From a checkpoint of a small contrastive audio-text model.
Model: 6.11M parameters, log mel input, encoder arch quartznet, encoder norm batchnorm, encoder activation relu, encoder depths [2, 2, 4, 2], encoder widths [96, 112, 144, 176], text encoder layers 7, text encoder norm layernorm, text encoder activation gelu, text encoder moe top_k, text encoder num experts 16.
Rows from expert 2 of block 3 of the text encoder, named by matrix and row number. Rows with one number belong to one neuron. Each number is 128 + 24 x the weight over its row's rms, rounded and kept within 0 to 255. All counts start at 0. Numbers have three digits each. After the name is the row's rms in percent of the matrix's.
# up: expert up (text_encoder.blocks.3.mlp.up, 16x96x192), inputs 96-191
# down: expert down (text_encoder.blocks.3.mlp.down, 16x192x96, transposed), outputs 96-191
up.24 098:192152158173130120099122144147173149173126133132133121155106127127183087131099143060146101164107110111119101131136133118115136118105134093130110119120108093101152113120114126154131143087110116150077142090150118107085140125106144132090113103123117109106149123151103106174165127147125113123
up.25 114:133148162144118115141123165137183118150129133112139141192144085137125110134121101147153147134092126129158114117141175085103143135088147098144118163127086098087131110135085160126125145101138113137115120082122091132085118116123144123101094082107105093067098123126100117138146132140118131140
up.26 095:124104100123148158158135178158150098107108124103128129117170140088157137166118142148133157120125126149126136146107116114134155109111141118123066089110116103078134101121129128127103141125149122168173134160143130172126169150134101107129107120110145106110121102158140137119133130102117125178
up.27 102:119145132124122156145127130139128076136171113125120126155139114104124183135098131155100126107131108167130135095106183092124133082075116134123147127117130110113100153132094135102065161132154106127126138149187114128132094137107158155157140112152138106106139150081113179164081142132168161123
up.28 096:171169144143122119089156160112157155145147107141102075148128105144078167121130123134120121128124095143154101083126113106179101131099135126115151139148119108124102097121130125124083105136132097141059122125113081107121125076127136177117123106147148106149123105128106120139117126128115094163
up.29 113:189109125136128120167179130159113152150135140104136118106106106092125105127144121135128116135123102117110103104153120121123151125164125184102135128113143114152106108140147103123097137151135126134096122143099121084103167138095122129071115125124088122144125094112095122120130112131115047109
up.30 100:138147143163117111135134156133165120148122156136147111181176114161142127114134108121139142151081128129129113110096137114154130141107124111146121133125107110102130071079077161149115147121163105151139091067155053142126146123097156090083099114115125113113156116123087095116112093094083122134
up.31 093:123113122142120141113086080079101129149105110078152091097118138122139111148143167113155137118104135135070137143150106163110123094169093169161084119104137133147146096116121141128077134164106131152135156132129142110125169130116138127110151109139108112121212148135112160117123119145126124100
up.32 118:159079088131128124159168127123105163126118116108120117099069091103159106146134146133136147135135119120106113113173110156112118120189091185135126103115159129176100106130153118082133121146122140137119140137114136097124144121109111110100150104133077119145130099080101146116126108151133060117
up.33 085:154150124178146141160145134137146163158143125139149094127114148128160127129116128120160154137084116129072077127170117117134136135101136117121111093142098124147137105135091111155099125114078114138059119131151112142102138093112145173088143118108126125120105094145128109149125113150162101124
up.34 088:067108121115149141138157144162136123114142115148115180140110120106159131115122126088089109145149145122139118130110141122146114137116116091113129133137119141058146170157135141129145090125126152119169135097135140126123065128142127126133133132105109181161105092114123116122102131113166199147
up.35 117:152096104141106135132155119112118170154139144118158144115085142119156122141147135102121121155125075132081122100142101161126108128163092176135131134095135115176129083142146146120089097163113115150099120142105131100120118114085118116105145119131073127164166095109091140120119094162115063086
up.36 109:166132138135108104127138108149126130155118113119134112137128095100126114102123118130208138156114106119151123106136160116088145144134122142143145174142142161142098105144079097126146185113081135109084138107121107104135123112094117143092123129104103122101091120142095142170136159097113110129
up.37 097:151095091140127102151135143163114151140113114133141136121112072127181126113119151115146146154132103102101134089109133140128131165144118183122119133101107128085122127118127128076146119131134125182137104116109114096121127111115124100087140100132071154125114116134083162082120105116122113115
up.38 107:146122139168114126111133146111098192114117100115129095142134129171118090077150138086139098123143148117141104131137131149151140150124105111125159133057119115115134140112115145100150113126169102104146121076143124167097118105131141103101151118119159141128109159129141116108119125164122169112
up.39 085:182116109132115054153128182158124151144122122106128104104102089142144135127144149148168170172081166118098123159132155106104145135119135133116103106099091113090153097119093113138137149095123102119146114110135151147103131147095150129116128121092147099117097153120085130115157147147129125135
up.40 103:144148184130142114148084157161166110167135132095123100160154099120124131124105139145117144143115132147154093161144125083126165139096133108107120152140141113079125107113101119104119161081106101157115159095173093137092141117137144123133094097138132076098136109110135101135172102159098144141
up.41 091:157113116163107146113143127141127136149140130127142148125117135146128129119140137090099121138133119140051096098106130101108125151130131126145087192086105105153130084113136126159076122145134139160126120139168110133080130122107175132127124096101083131119179092155110116143136088111122105112
up.42 118:146123121153090121109125152115115164114127114135139102126135156161144069071149144088128081120147159116132125159148133146139129144126098100145148116082112122101152132116098143111137136123173097102144145071142146167097130154116147109097150144109153158130121143146142105093108115157149197125
up.43 090:147115140151135142116101155110154137127118119147123155109104125120128086140149085083130152142100109136053129122142097126131101125115151124176087121121156123154145077115139106080129108064119096103133176135110102176092135109111136137152152077134092093110107168140110107153151110166155097137
up.44 100:114171165169138117113066133123129145148153116149159176119109168137111134124111137130110127135131138144084137141145169130063155110096135099112128091096133132095093135122120143166118111102116136145105085144119131132097161139132129149140138120101132136067140171139135144137146092117132148093
up.45 095:145127177157130084115122110128124133127118121126122103115099103105140118120091148132143110143134101073133138070109121142133113124141129149145163118122130103122127131139142150138135148125145141138079058119113109086168132103105137092101099142128150150138106128133110144154086095126078121127
up.46 092:130159156155134117133121102163124126164158138131115145133131077155091102122156112136171126147115131114119078103133150098113123124132147127134068144135102123120154111111117126148158209136120128140102115097140110101105161168090173153161123150074095149085119104144120145122149132096108103150
up.47 107:132109144111112135156107135190149132144160140124106181140134098105108114148145108129102111119163124163091140126125158104129122136117113147161085128136106115097152161119133145152107156082152114103106086109105100177127149144095174131124092130125107130127094156123144106153133142130169130085
up.48 090:152139137169092105101114173110163126150138141161177100163156146106158129106116165099118117176158133132063106108110144118131125119116147124133084129125093098077127098134111139128143169115148099170110143112136097115075113117079141139120102092122098143123130104157095110115150107085116107134
up.49 089:095101126120106143144098142099109129095140106128131167131137121134126178160113152174116153112117105153154156075095167138089122113110122120132147131101091117095083171133128166147100150136184126110112068148120107104131080109104127135171114125078150144122091153089127133150064148104130120143
up.50 103:155109112148122114146119174128140127153094119111111113113089082116119119138117148171101151160140180146098102115165161114084125129152144124150120155117132095135113088140122118083125150103143125137144153127137133136116160176097169131114130115140043074094135122124095158139188129114130133148
up.51 100:103142154157155134096143133097141087146152100116130131132121087138126143119122128135123089128121110112128119148120157104155106145075125117122091109138123085089156118151091152151106119103130114130133138140177105106128110114147164173128107112109077114120126103119118124130101138132156186140
up.52 100:138130132156077109137140126148126147166156159140177148130135129121165113104132171087153114130122089109090108078101133141122129170136126160132171131087119116112121107129130147135114134140172088169105104136127109081111124109107123138097102107115075153126161108143099146124112090096094094122
up.53 084:177119140156091120138141105154111123165130121111146132119135139122120109114142122102097103128122067130100124104104123142108130166120093209127126158116145121115091116143141144124073143155119127197117123134128102085114158095105129168080117122125082115152181105125104123129089086119103069112
up.54 112:113109131150110130184115138137145139135151155136142145172149130133145136110105121125137131120077126136105103114102160105136147168117138109130136155108085117094151126115101172144086129145159093163116131085111098138118107123095164085125087120119146146117125165127120101097121117102115153158
up.55 090:134160151123109116129121129100152097118160127178128141134176093152134171105135108134137149107096086113136125109092146126152144127084124115115125143119089148120096106155111149146136118127168113116098100119100081134140104055161120172131121112134105131118110145120119146165107138149103150155
up.56 111:150085113127135112183157126138104129159110113087120088095105097133135095123137160147131128112150114106127125135170085141109150150158119180141140136129115106161118107122108106101128168163136129131107130123114145083117159120109113103082136119143109111148141103129115146125137134152108090113
up.57 103:141117117134124139095147130136143139133150115098091132141119127137101164136105147106108138109145113135087110085136117125142132132081115106120147125172140119141106107143144182142061095137139124147084148124129097070109111103102147195102115130131083119141196098109136111164102117098127112164
up.58 112:146132139150105112116137153122120184134142119117133097119141163184133079095149158096124083136159144138128125157140115144135109184117105112139132114093095102099143120115095140115134148112154118126153137077133132144094121141132133121095138162134139142142146122134130145085113125162151186127
up.59 089:169110129133116149182151162133118173123119167112139161124131102130114089140195096126146131136109127105105108162139118123122173087145114108168105169092108096160112100128122096125107130092116110112135138129158151149098160129104168114099140070119117103136131089156153091147140134149125141141
up.60 113:118127111148084085119144165163141175155183186137150142152140107155121114120138122134172138159116115134125089110111142103128145145106109104100096126099127130115121094119091120123123139117106112152153137122183106127061104131104130150115120106118127126109116169104130111136128114133111126117
up.61 084:163125095123117103098150184119145115111106128092118140140080091149101144172131118158133151127092106154098117141130131108129155076165133134113056110120129113143130103138101156139101121171140147145101116130162104135111139149125150132150143092135119082105088121084146096148113133153112123159
up.62 095:142130159130146111154100110147142116128117130138101142159159065127140116107123089104161139131087087115129110133113122099135160146102096131146128165108121128141137127116135128141130182074169130108099142090108095125117180145139160133143102155095147107092134116154147088120154132140091107157
up.63 121:152119134157125112136163129132122162155142139123153137122101110101167113123135133120126109162144063090118136093127113152113125145144111180121138131106131096143120127136147141119123105138126109175101081139106141086143158111093110102103120109140071146142112106118100166113112075133109052089
up.64 097:130135126123147154113162139112125084120137096125116120162134101126098161139134155132150101113129086127128135123120147083128125146066142119116098114140128093098141125152089114134091113098117128128111130136173095104138128114158130169130120115124121132123129101143142127141072130140168170162
up.65 112:129160185141142085143090157134155120163150159141147144169162129148108131119132140128113124135140105143111118141129098106129160123090139116144123142126135081112121082081124141176120162103134110158102088113101115151105164134103124111120082074149153124115142132132132074126178101126095117092
up.66 093:125105149117119095102136089123120128135122167150120137138143100146142114132143109100188118157105116086158143112109150126104133132148102113147132162142129154156135134105118130124135150127109120110120137069089104094142093095138105120101137114129097139119181160121095110129128150160113130064
up.67 093:156114133131164155129134140103108080134098116119099089154183142175127123130159131091138108148147105115124138128133146133143114131101121116167146141142121088172111117147124134115114142107153136129151165086088143124119178138124169133121140140169133110110171098169112138123139147132096131105
up.68 096:093149147127130119108159136107134130121137126124097117167141106159104139144160117162194115161096133126175134131119168110115110102079174107164111144151100118122157129133110144136108157107154098128108096131146096111164115149150144173133127096134086129092129125133095128140131162124120174151
up.69 096:125104107143155109134149094120100154168149140115149084096103119166131097123132150108138091110171126078121123150150088158118118157153107143137128104149110122142115137112093141133128128164108139116127133099090136098112128136111101119087136130162098155185168112118091130121112132145131099081
up.70 084:147112111168129102103134132114126167131139108120155099117122115170099119128135146112118117122122139102132126143120126149132106172145102110156129145125075122155115079090083160134122142170148104115119098091103129144102104108114128116081123106116140150124162080150092151116125141154088154135
up.71 104:189160124151106114138161126140134110140121143129171112114141114122146113110122112143139100114136073095135133117097117138103166168137095188126117124110097104128113116141111148160106111138128134159113084129120116116135141143073130117078090124113082111126129112144109126122105094102088082127
up.72 101:135120163163137153131100112094102139114099092110142091123152173158145071098154141119116110133132177127130137169144124145114137123135096120148142117087102099109122134116114136074145172120136108112173162088140132160091142145101138092118141123125156120103147150135131140105138097154132170130
up.73 093:152147149187095154096143134145140152113123145140158100142155148122152100066137115083138097122078133121099120117087135121143141113127166132092119125107110158077130086118147118122126137109147095130123143086170085169117097107119153127116108098076129149094155149114122115141109082098104118127
up.74 095:107143119149115108099172152120152145156182164098118116165129072128101153119122096098172106150109097095109129135159160120134138112060126083086105131163119116132123099131100157157104097153103129145137123086122108104120105120119123183134121114077100134140131121138088120148141119126124131127
up.75 115:155116125148120117132164120118132171145159139137169145128094113105156104133121135103124125144142065107108125099120101150110117140146112179139144126085138092148127113134155138134107101132126102180094093150127144105118166111101104101117129103142074154142135095113098145132111080136110054099
up.76 103:123155138130097093134086133119139122133157179179164164129147172157116130109119157155137150123127106133103107144135125134082138116072138123112166122118080123125107124142131103136135132129125128144106133140138116104061143134139112144132123104114156153126148132106153104164141110129106147149
up.77 097:147146136124107168150132115167130096124130117141111112154169154115094123154125133130176093126154097168134152128066197081116121122074114152143116128169127107101101170146114114124099151096122175143117145102170080114141145128139151128150102128111134139106123135112127107142083164130161121116
up.78 097:125112170144151156144106098124138147161157104157140175113099127141141120129089157077115135106140124111087127118117120144057116156130149114129097163124078135152141112091114157158134106121117141117113122130091113104112092127117089096113125102117118151122180142126106128159133117134164100099
up.79 104:171149143163100159123159149144143129112119121146141125127161158106145099062124100092117108116064144110142126090100163120141147105130156145106129146116111170084107084096132100118149121104145085115119141106140118137120090062114122124128107103090127144106125147156079140122117145110103119102
up.80 107:168172182145113106114112132132161095137121139141134133183151095166116140108142118098155145132087087132153128095117133115125130118103144140160127170122101126121129078093112157098119167094146098137118115083177088136091101108123105119092102078108118138081121129123119126126137127121103131128
up.81 106:130119139149146098167102149167158133187145147112147145132140135141114131138129088127104104162138140137107107167123145105084172108107136148118105154119087132064109127098083125121104155082088143146127092117132099164087133105137125141104108092137114107133138116103122102134160128150127120100
up.82 088:113117139137162153156187114154118134172141129125123126151131101081131115113115140133157101122145108105132124148109112104144131166106118161081104143144153122102132137170140092109131144125077139127126144126106130103102166139145120134109123124145087158119107101124089102107137102144127133092
up.83 085:111146112106133145085151120122157102127182108133126162147140134163146168110114111130149086156099113095162119141109175091122131098101166094078063126130109135082133135149113118156123127129107116130148088165131112135143084143151087153158108158077105143148168080132113116146117158143122166159
up.84 098:147114124153119138144135159120127175092117126119133166140118079160105146160154073123121156145102160119104105118113141112133177084166124135103090090099128130124102103097134118127136122145108125126129101112145111160097137094120135104150149089081131079126117168099160100110090139132113091128
up.85 098:157111110145100127137160121128123189137139140123146154095091142120159123142140136100105122132122082134085131111136093160109102118153079194133116092110123126191108088123147139119106100165131124144107114141123138099119135107097089109102147111133083131155149108087108163126099076153121036122
up.86 104:122149142104125148143164150141116092145110104108092091150183140107122133116163125142129109137111077137140137142133121126147110144078157159132135148132159116148127121144146106132093152122132106118131144144109132132145193147136116124157121155146150100105147104168131101111144161133141146104
up.87 105:111193167148156138126126139131159098160146116140122100145135133117094142129096128139113138100109115140138131103139126104122122090069141132185124132164098093120115114089122148141092120104130139143082121131165118103125147125135132137131116105119148118076122093149152133123117147085164155138
up.88 091:107119149141160150131100078145119102144134147150113115152139134123096120171104118129145111098141123156139157114089163086087095137093124152143127136168118114145092141130115129110139130102113197114137167125160102128139115111139158140155107132127145127102091172089118119151131105111138107123
up.89 093:089124115147080112126084124142142140153178164130184143179158142133099150127146126141122137134120143141105107129096163111077105109117130107156131129101116152107109126100087158113103140105123112124160107133189133125078113142113120143171138117124141146083158171127134135142141120106147138098
up.90 099:123136165156143096132097151139184114192120135160131114120119094107138119130079135100144148128145134111126110109147118098135149118097143151118131171119103110125131113089113159120135096089161111170113151084118089087097153144141121114114092105109112095101102130152150128156162109120123097119
up.91 118:158164150166102116132145160137171157165152152137164115168139131127112150126103152122131122144115123130119093110124175104134149135094118119108111141153092098103094104109106139132074134130101101198077104101136099097085128102119115136096101107089111142129170082133104101105108100091120127158
down.24 084:161115122154118140102140163084139100140138170126100093142153151123130121102176130119131095170159080134077122119133108135161160072144141139154117107123131102155173116127112129157121155117178082148114166123162097171150135156091127133142102121153119140141153103149111120135128147130109155098
down.25 071:177099134105113142105146135102091111110110154123127112163125117126097066110156145148153126131115154119185123094130160109115120081160139093140157071141102121101089158118155113113147153118109117137115127128152086123104129145091081098138102084149181144118132134110120134138142134136094123155
down.26 102:140083123111076131108127118140147125136138056105086087127121077092119139098059117127107166125120159125154074154135142091143110136107130090101131137120153103120137120123099127101140159122102111113093133130123147112115139122136133124150141181126134111102101129138107127115126149157150147095
down.27 098:103130170127113132144115145144163164119132143131082135122150157158138112140115115115106134168125071193122137137135149118121147127068130127114102152130092102158142149126114138158096159133168131157121106148181122155117118125104156109139092086138147123133103108111125077098117135155142120116
down.28 099:167154105145141141093106150097122083121148126165086106164112154150143118102107164160128101136123083128110102085172116147144156109140148132129142103127130106135102110127139155128138121121152113119103170194171096135166123116113150137146085115143157131169130129143101121153138102166146121150
down.29 111:137163133125149149180157101167106126107121116146117134114134152123189168152122157149155144064112066129149149071132079178126137130139143147120115146134104156163083137154130164118140080155104151148133106136102122106151114174120107138107149121122107140138108111118144107136093131114131055132
down.30 075:132139123146130145126100109143140094128119155108104103141105098153141097116131089095159115129114101127111083162145090106115108137108122103125099116152108129132186139122094139153125150126123161129163171130179098145129119174114150102124119126154112112121111087115142083169111143149147133093
down.31 099:127157139129161108151120113130112158129133101128121113110143084128152125138110165134156153099092095125147143128142085156112101144099122123153112118136113115190079106175116135095147129119091133078160110135083171061079130104131098145102140168108093138105124128112144158100092117141124108151
down.32 122:126150121133167140173132129136100159104114107138115122099121140098176155159118185140154134087130069129132138064144073188124112161144127151149106120123127140163090149176155139120122093155113146127139109146084146090118124145113099131091161133141094160143110117135163105124100113109141090135
down.33 098:125127127152108127104140152144150085088106181124081125149131108147142134151134128127112131124116064140123179107147124118172124136162139109147152172156155124124127135135145164107124107157135137154121163155161120128199141132124165120120118092164141096128111104132106109136107143107090114161
down.34 108:130099149094114142119152141137115151121118137099152148110125121118123100146099145123147097129149180077179131162117164134127136156131110091110119105124112128085148161098105112129161155155117104167114110068056137122127127110126108064111145130119134144161155163127121147102122133120112147114
down.35 122:149149120140161129168135126147102121115129130151102133105097144122174141157130164150170125087084068118116155080145082183101125139149122133149100137114116107188124116151129148122138084129103170112142114134117139085132141166102105126102149102143119146139092141138154127135104142123119080133
down.36 095:117122137120116152111124091127140122134122145108120131143169115132079142141136065124106108099152104156152143130101117071119105157091164125128180126149146134153134166115117158136125165136163126113101095113149070152145103156160127121163120164132117098090109112120140124167124135153120110086
down.37 098:146129113112165139172147114179089139117104127113119112091113124113146127166133175147187133088097127113152133086128133127116114192127154108141114118140100150101107198148116112123156157167121147153118104103084112056119135150106119127111132121153128159120116140138159120128099145116149101147
down.38 116:191123162131132172111153141124076139126118122121119132120104088119117072106148148148155120088161149101156136137145141133121164110134130079127141082110146110128124125127134077137133117074157123148100089103094137136157157182108118099120123121123146121118117182139160144150114118125102101147
down.39 095:137108142150109137125115138160125157152124108119118156131074105124124154136121110126135157116147129112098119074134150128125145143108137120135166110075169139128137151134170122145118078112117149156152122146144123109101121148119117106123146178139116123103108162145174112145110095080117082153
down.40 076:165088132117078111111146098187121155121125154132115134105103096101103089115127099087134136116131137098108138130081142101127084125135124105144148123121158121174117152158152096130136142152129149117108140086148104083126115107094128123114129090136167159116149102125151152154094156126096121132
down.41 083:151166150148147167183142138142131132116122112145120135131090151105177115157141136132164124083055082148115146079155121168106103106135135168128133120139110106176108131200144136136146088137121133136127120143101108126136168140083118142121123145072130148106105143134133119130105127122140069135
down.42 119:199106146136130161101154131126098140124121116120132119109118098096121076097125130140144111089167143088157116168115111125116154115145100103122159087104151114133116119121120089126126127082160127146114097102082150157142161166108136098127116126120142116113132169139150156147116112143071119135
down.43 099:122146117146133111163102165117134121137117107098118125126096111103135116153129160138133132129091111146111147129156163138119130109137100181141064075172146097121144104173125138115123108129128128180171170142114139118157161138099131189058119113144091107148146142134149152115154112116152152112
down.44 104:104118117119106080134110146104162204138158142116162155146109086145122145178108078125098151124174110103131108158124110126115135142124139146139143168131146166131135125102110133138094120148126123102108111122137097125114089134139119131152154152090065095123132132090148115158136184142167153093
down.45 098:137117093105099138137135110177138136125151182144156142125092130144135100151121146158141119076115117126125141120122146120077141149150152152137098105133088138149091128130136116135158109153146171143108093107145096096139131189100135101169099107135111164114126119120154108158138119104086087119
down.46 085:156116100149110137065174148091113112125112124120083133137122147156104080143164101132127131184169130150141169111113130110169121115166141097123129140141163110145149147147126118148135137107135125138091139116106118176155169147116150158111116145133136121105100110164158105137096138087087147151
down.47 098:111107102158125132119108111132150139123121084134110145098131176120122125118128134107092100137143140147114158126101169138133156090114104150095090122143170133076150147117134153138111107107161117169127144120108138165119155155117169174116112147100132111130118122126162130114128078118109125104
down.48 088:120116128102112089128102128133122071124120160114096144157115107107111096108167113103105155162102123103097115152152141145125119101157120113162153136118154121154176114121147103142144141122168126137143098102153133135155152116129137103100107083114132142117195141116107133153161141141133197114
down.49 105:124087122122124112117093130150143150151160123140117163123105147154115141157115113115106096153171131157092102109108204133106146089109124183089117124125131134097126163111151124154135140126171128156119114136132129142111114151093177136172111151133139147148096136119116099084122099147099098071
down.50 101:121108135131141130163105175136133174122121108100102137089094140122143132157129165140131158128097137163125123074162134124134114185097115126119134127141141110120094161169161119115108130112100133139153132168093165132059139109134123155098139153122120130133114123137160137129134110114112125164
down.51 097:102105122124156117120080120128122145153134127112124106082139162149111113159087164169107100118144127139097127177125101108052139155118173184111101142130114119088088147070092126144089148169159140155128105170146123121113150133094170102145095132151152099139141127152128118108155151136126123097
down.52 088:125135119101128123140144112167124145119123136144131089092132190138164100165100166142158118102107063112135153118137093157107117152127133152135126138129073114185163117128108123111110108116116153160131108137160154105115112132099127119128117119137127146138135082155159121135092158119135102114
down.53 084:139150122139140152158147128150126143109128138150113095114113151112197123141118145144187138112084066130123144071147113163108120114132152146151115132139077104158129108158127132103133100131139125154131111128140099089140127173119100125111129118106124152124119107147136100134064145142152085146
down.54 096:083144103120123111114168104113131170129148116140148120131156155089106131102132110123127133122139086133135123132087078131138081145086113118149146147149144138171146139155133129132113125165100078123142124180142136162109104105142150123164144104132114151094134083130101105110117096113155181127
down.55 097:168110126144093131121106160081156159162131123154165142107102148104146134149092145163111145134170139128094068140125168112125163133114122174091151112127124126092095148103098125130097108118155101145077134155126094154125116155105156120161097135059131123155127124120120134142157129123134080087
down.56 112:152153129124143152141167085170080143109123133147126103097141150096150132106141149135144125062109103111164150080135084155117134146142123095131138132137119149180082123145139127123126078139127167119133097112114170077137097147124096133087145121142123149133127120130175127139075110107116075166
down.57 101:151160107159124135070110163133123106098124137157085093130136137164135114086124179151170118129114116115123148135187097157136169092113125105162117099136108108156110105117139134068144074105132144121161181142175136116108134133128145125097111145127144144169134117190121124114096162131112100193
down.58 115:170131151134122147120168102121086134123141111157141102111129103102103081064134130154129096066129121093161134157117103122090156118154114144127177103102147103152107092128115094138123115110160152113125102133102159115143178150107137084120102131113161120123130164134147138132110117128102121138
down.59 096:165167173149124146137147145128115110107095093128128139138112068117124127099146106124130125094096110128159125106150138150113147084111123111101132115125150126166134102124143113133124070087126138133124084133144155121152144175141112143121150126082138105152099174148184100149128103097123071172
down.60 097:081081109107084104111125128110148161144134172150165216140144149139126135124151099124123134169141139135106150164138129138107128116116148142128187137126118173143164108093124124123120139116144096125123116125154131177087091128150125125139153111136135141098154123115146124124156158114130155094
down.61 093:133124123172172130158103149111148148117106090137055132114082120128182164137096186112114123151136095166102116098128102178140128126123095135115104139130169090146115136140131140131111115136132138133124146153104146144140141162102163130102140163150125121158100112119127127130155090149113079106
down.62 080:152174184178120146152101126144102123146140131135139147144117165134100152123157084119095118131128138199108140108145125123127150070128153145112142150106127138133104108150140148154096109138145141147074143126151122122123114135085135150125128121101130130124114141121154133130141157076141105084
down.63 118:141138133145147155187162105149100137118141124148131115103106158093188149153119151172171125088100092105141114073126097172103127148159136161099121139115102133155104142148127148127125097178100156134131103141117110076128130153098103105119143116113123158157114131124150125132122145121132069129
down.64 104:116143118136175124126089150126157118151141121132110110135131146129125143136066142149081092119145083146091117153137114120088133139117139154123135143134133116098117129084106164162106135159154127163103123178139129128133151120110169107178091123138143123139140115148110114104168138145144137097
down.65 084:162058142145108101121151169121145134104103166106156111104098099091171082129128185124156123147146143091073102137133129113156134151146117122141131106166109091120190162151101106137149151139133114176127192137138159126125106102117125120142072095160153137158133102140135125144142140125110134151
down.66 092:126164125174115118136125156097115168129105140164154092105156135131135142108141134164163111116130124155100130145161098112134140181097105147142149131120104124141135151135094141107117103119107119086117156130162126121118120132146122119098150117100105116147098091143094151144137142124131127133
down.67 104:147156160153122126127150136112100102133130097142115077118166109114137121098139113122158143124101124148150110132144087106151133140122098114121166139117100109092111109121117126120130116131108116097118140138116130110121157125143118143146115129093167125138108151163147167078125160157120096181
down.68 089:135116158109138128084118130120139097151117122108071138111119129144135095106129131134099076168124098135152138144134109077124153129124139148116109170149121115108153154075112162133125169132158136182118133137149118128142113136131171150155090173115131121155128103152106148098145152160117088110
down.69 098:142159128116148134142163081161079157111139134157156099100150124108145132117146162151161125048129112093154173137126100161123143156156101102131123107132127143173086114123103137120142080150112159113147118108088163089115107124105098112095137115142118142150140149103151139139073121085139061152
down.70 090:180126145122122159115154128136095140121141131143126081126101099143131122099114126160175116072114135110159126101142122130107189134148118072144128129136114118192110114111104102132119093078126139086107089114130135121149136184101120105127106156116141118147076180120169102147112102142129090158
down.71 103:150125128140147144162143101139118145106131122130095073096124129085183165123104136167170125087096096124144103096121115147071120128161126147094107137127108122161098128157120144152150102179119163155133114116118117067101115178113126096143144136100103146137135099138124100124120119149121053137
down.72 107:169123162115113158101163126112070143104122070105124122102149074123129090085140138141140129103122148116177135155119137123128126098124089102110155082081144121138105114152123083108136130099147124125143077100089157119111172132137112133124150144113146126095144168129144146101099098148117104155
down.73 093:175077137097131187111132154133145127119118137086101118127119108150135090151109116141117139100139166145141096103149127099174146154131155120109138096140144135121167140138158079128136164113153098142101106151143099167163141121132119136134092116155168121125119128127147096175113125143072123123
down.74 093:126135112139187123113115138144085150130114156105105093113136136181123144124135165146181080143149135133138161149164102126109166131105128081155127136148107096143120149102060125125123135133134144118118161098143086100101096148099142137072139126142120123148145150137149123129134149119168127141
down.75 117:138128127142155157182165109154098139127139114137132123097100155088175129143111161168161121070096088097122114093126084187098128140154153166115104145102101128168114125162128144127127104168105160125138116145111126082119141149090104112117136116130110159146104136131158122132124142126125059116
down.76 098:124126105126106086080131170054127152141128131121147109145116121153122130138160139111162138147123162118089112132172152140175109114105170155089162125122153149128134111130130093133126128101140088132113143136125121116105114097158159185134155133072109140136148127145127147141161172134115158090
down.77 105:092133127148139134139112135121162124134139102149089128122174167129100152135097135121100087134137065163098146129104099153109131109103107175122137149137124090149125127130123172172116144146162122134071129139106109092110165130119142149189090139087131112124123151140145115089107130181131118132
down.78 102:134139138143124134166123118126112093138118125115148107127091094118132109145129177150151113073119118124125143152163152162100108162134109125145090106168133121157153137170093158126140092125071147150124142103108129091138132129107113124119115137097082139160124139111119128137113104125158101127
down.79 112:172127155098114147111122155107126096103120117076086121129135094116119098138143141154131144143113143143148108122159144092177155109140146125081134097137162129101152134119166089105121187097162065168105123157134105165159171122153133136138103109160175099116113142116131121144140131129083142161
down.80 080:173107118120079169099146149135125114118140166130099133136104120119123150127107111130110115157123126103156089100140130109161177097180161088110131171130160154125111152079132142096115136118132152120139128144149115143135067161133123131159111122159141115178138092124136103160150145161106120096
down.81 092:100124105126095103112108134129132096133120146129136139148159136105136122138116109121110112138159124116132152161093155119132155098124128135118079161147124128121120124155099134120140095185125154162147130125115119121200122104122142196108079109101105122168155124169135135133128136103098164129
down.82 096:090156137095150134174159094126100137136132117132146088104170111105113152134098159157161126072129102120171111153105107134118099189118113123107113152123118167128075152132089132140139153191104148122125135132087140081141122098125104104140132121147115143121167122114116145135151173107158135120
down.83 084:136112127111132164075118140118147102167133135104149127089110138119120125134094100115121094151135159106111112178128137110089136137137131138102151139101119137090174147082067130125113141139130108147144125138144130148115130129125145098139107146154164108144146170115073158111130152167152144087
down.84 115:150133162120148139145125171126116132114127101130073142113083103151160145160170118119156139146139109169132137076166161150148127104117125133105128108120153097127144147157149141138121104062141106140094120128089115131134165156128114150115141150127121112139053155123171094121101115143122099146
down.85 106:148154118147151129167122117137111132121135129159107106097105146111174156155121154138166138086103058113119142067137064191120112143149137145160105122127107115180119119149132144136119097150116152127148099146112146084136137160101098115104140114153115153142104131142158115124089148115138082123
down.86 119:108147170121112125119120117127125092149134087139096093143176123125119137101122140134106127099096089183161087134110086077139131144101130125088165167126119130110100121107120150144115144157129121113121151164147118122153158124117148127165086113122180109152131152144104147105134173182135112112
down.87 097:124081097127116107083117141142127138137124130099069124115114114129129097179126173144118105137128084126089134123147120110113148095129163120151155158153156093141137151087132141126116160145153139158108169151187157095096140099092177122171061132124158137130141093189146126127114159124137138118
down.88 100:064120116131107106104099118144138101098132143129109116135176187128135113149147128104114105128128091176145165117103102101131125119135098154135127139131112121122122137123151155149112116145163158162127101126126128125139160153137121145128092151083185130136151144137186110113095138146129092149
down.89 098:104115126125109082112126161119165146140143155130121192159159186149117163123132094138108154143131154123132178139125131130123164128114128138146164140162141147172120104068111151127106137107149110117142098139135105157152127134120146137112118145148101103162148155146116157165145150101114122077
down.90 084:195138138127169129115119107140142100112115167108146087122129161095164100122106134132127101118086106118145143160093107126136151091201119107151151125169117116117119113120095103121096106165144144140136136118142137151170136179085116093148097120136185116150130106116149136128131140113109102097
down.91 079:177130089109095097093142149123119107134106117124120101143091111101101111136130158139153113120115074099098118106178114129131143101157134126154182140129144104150146129085164105112122097092144119143073149146121138133134175172124120120175125138105162140148090126155160092183159104103126113140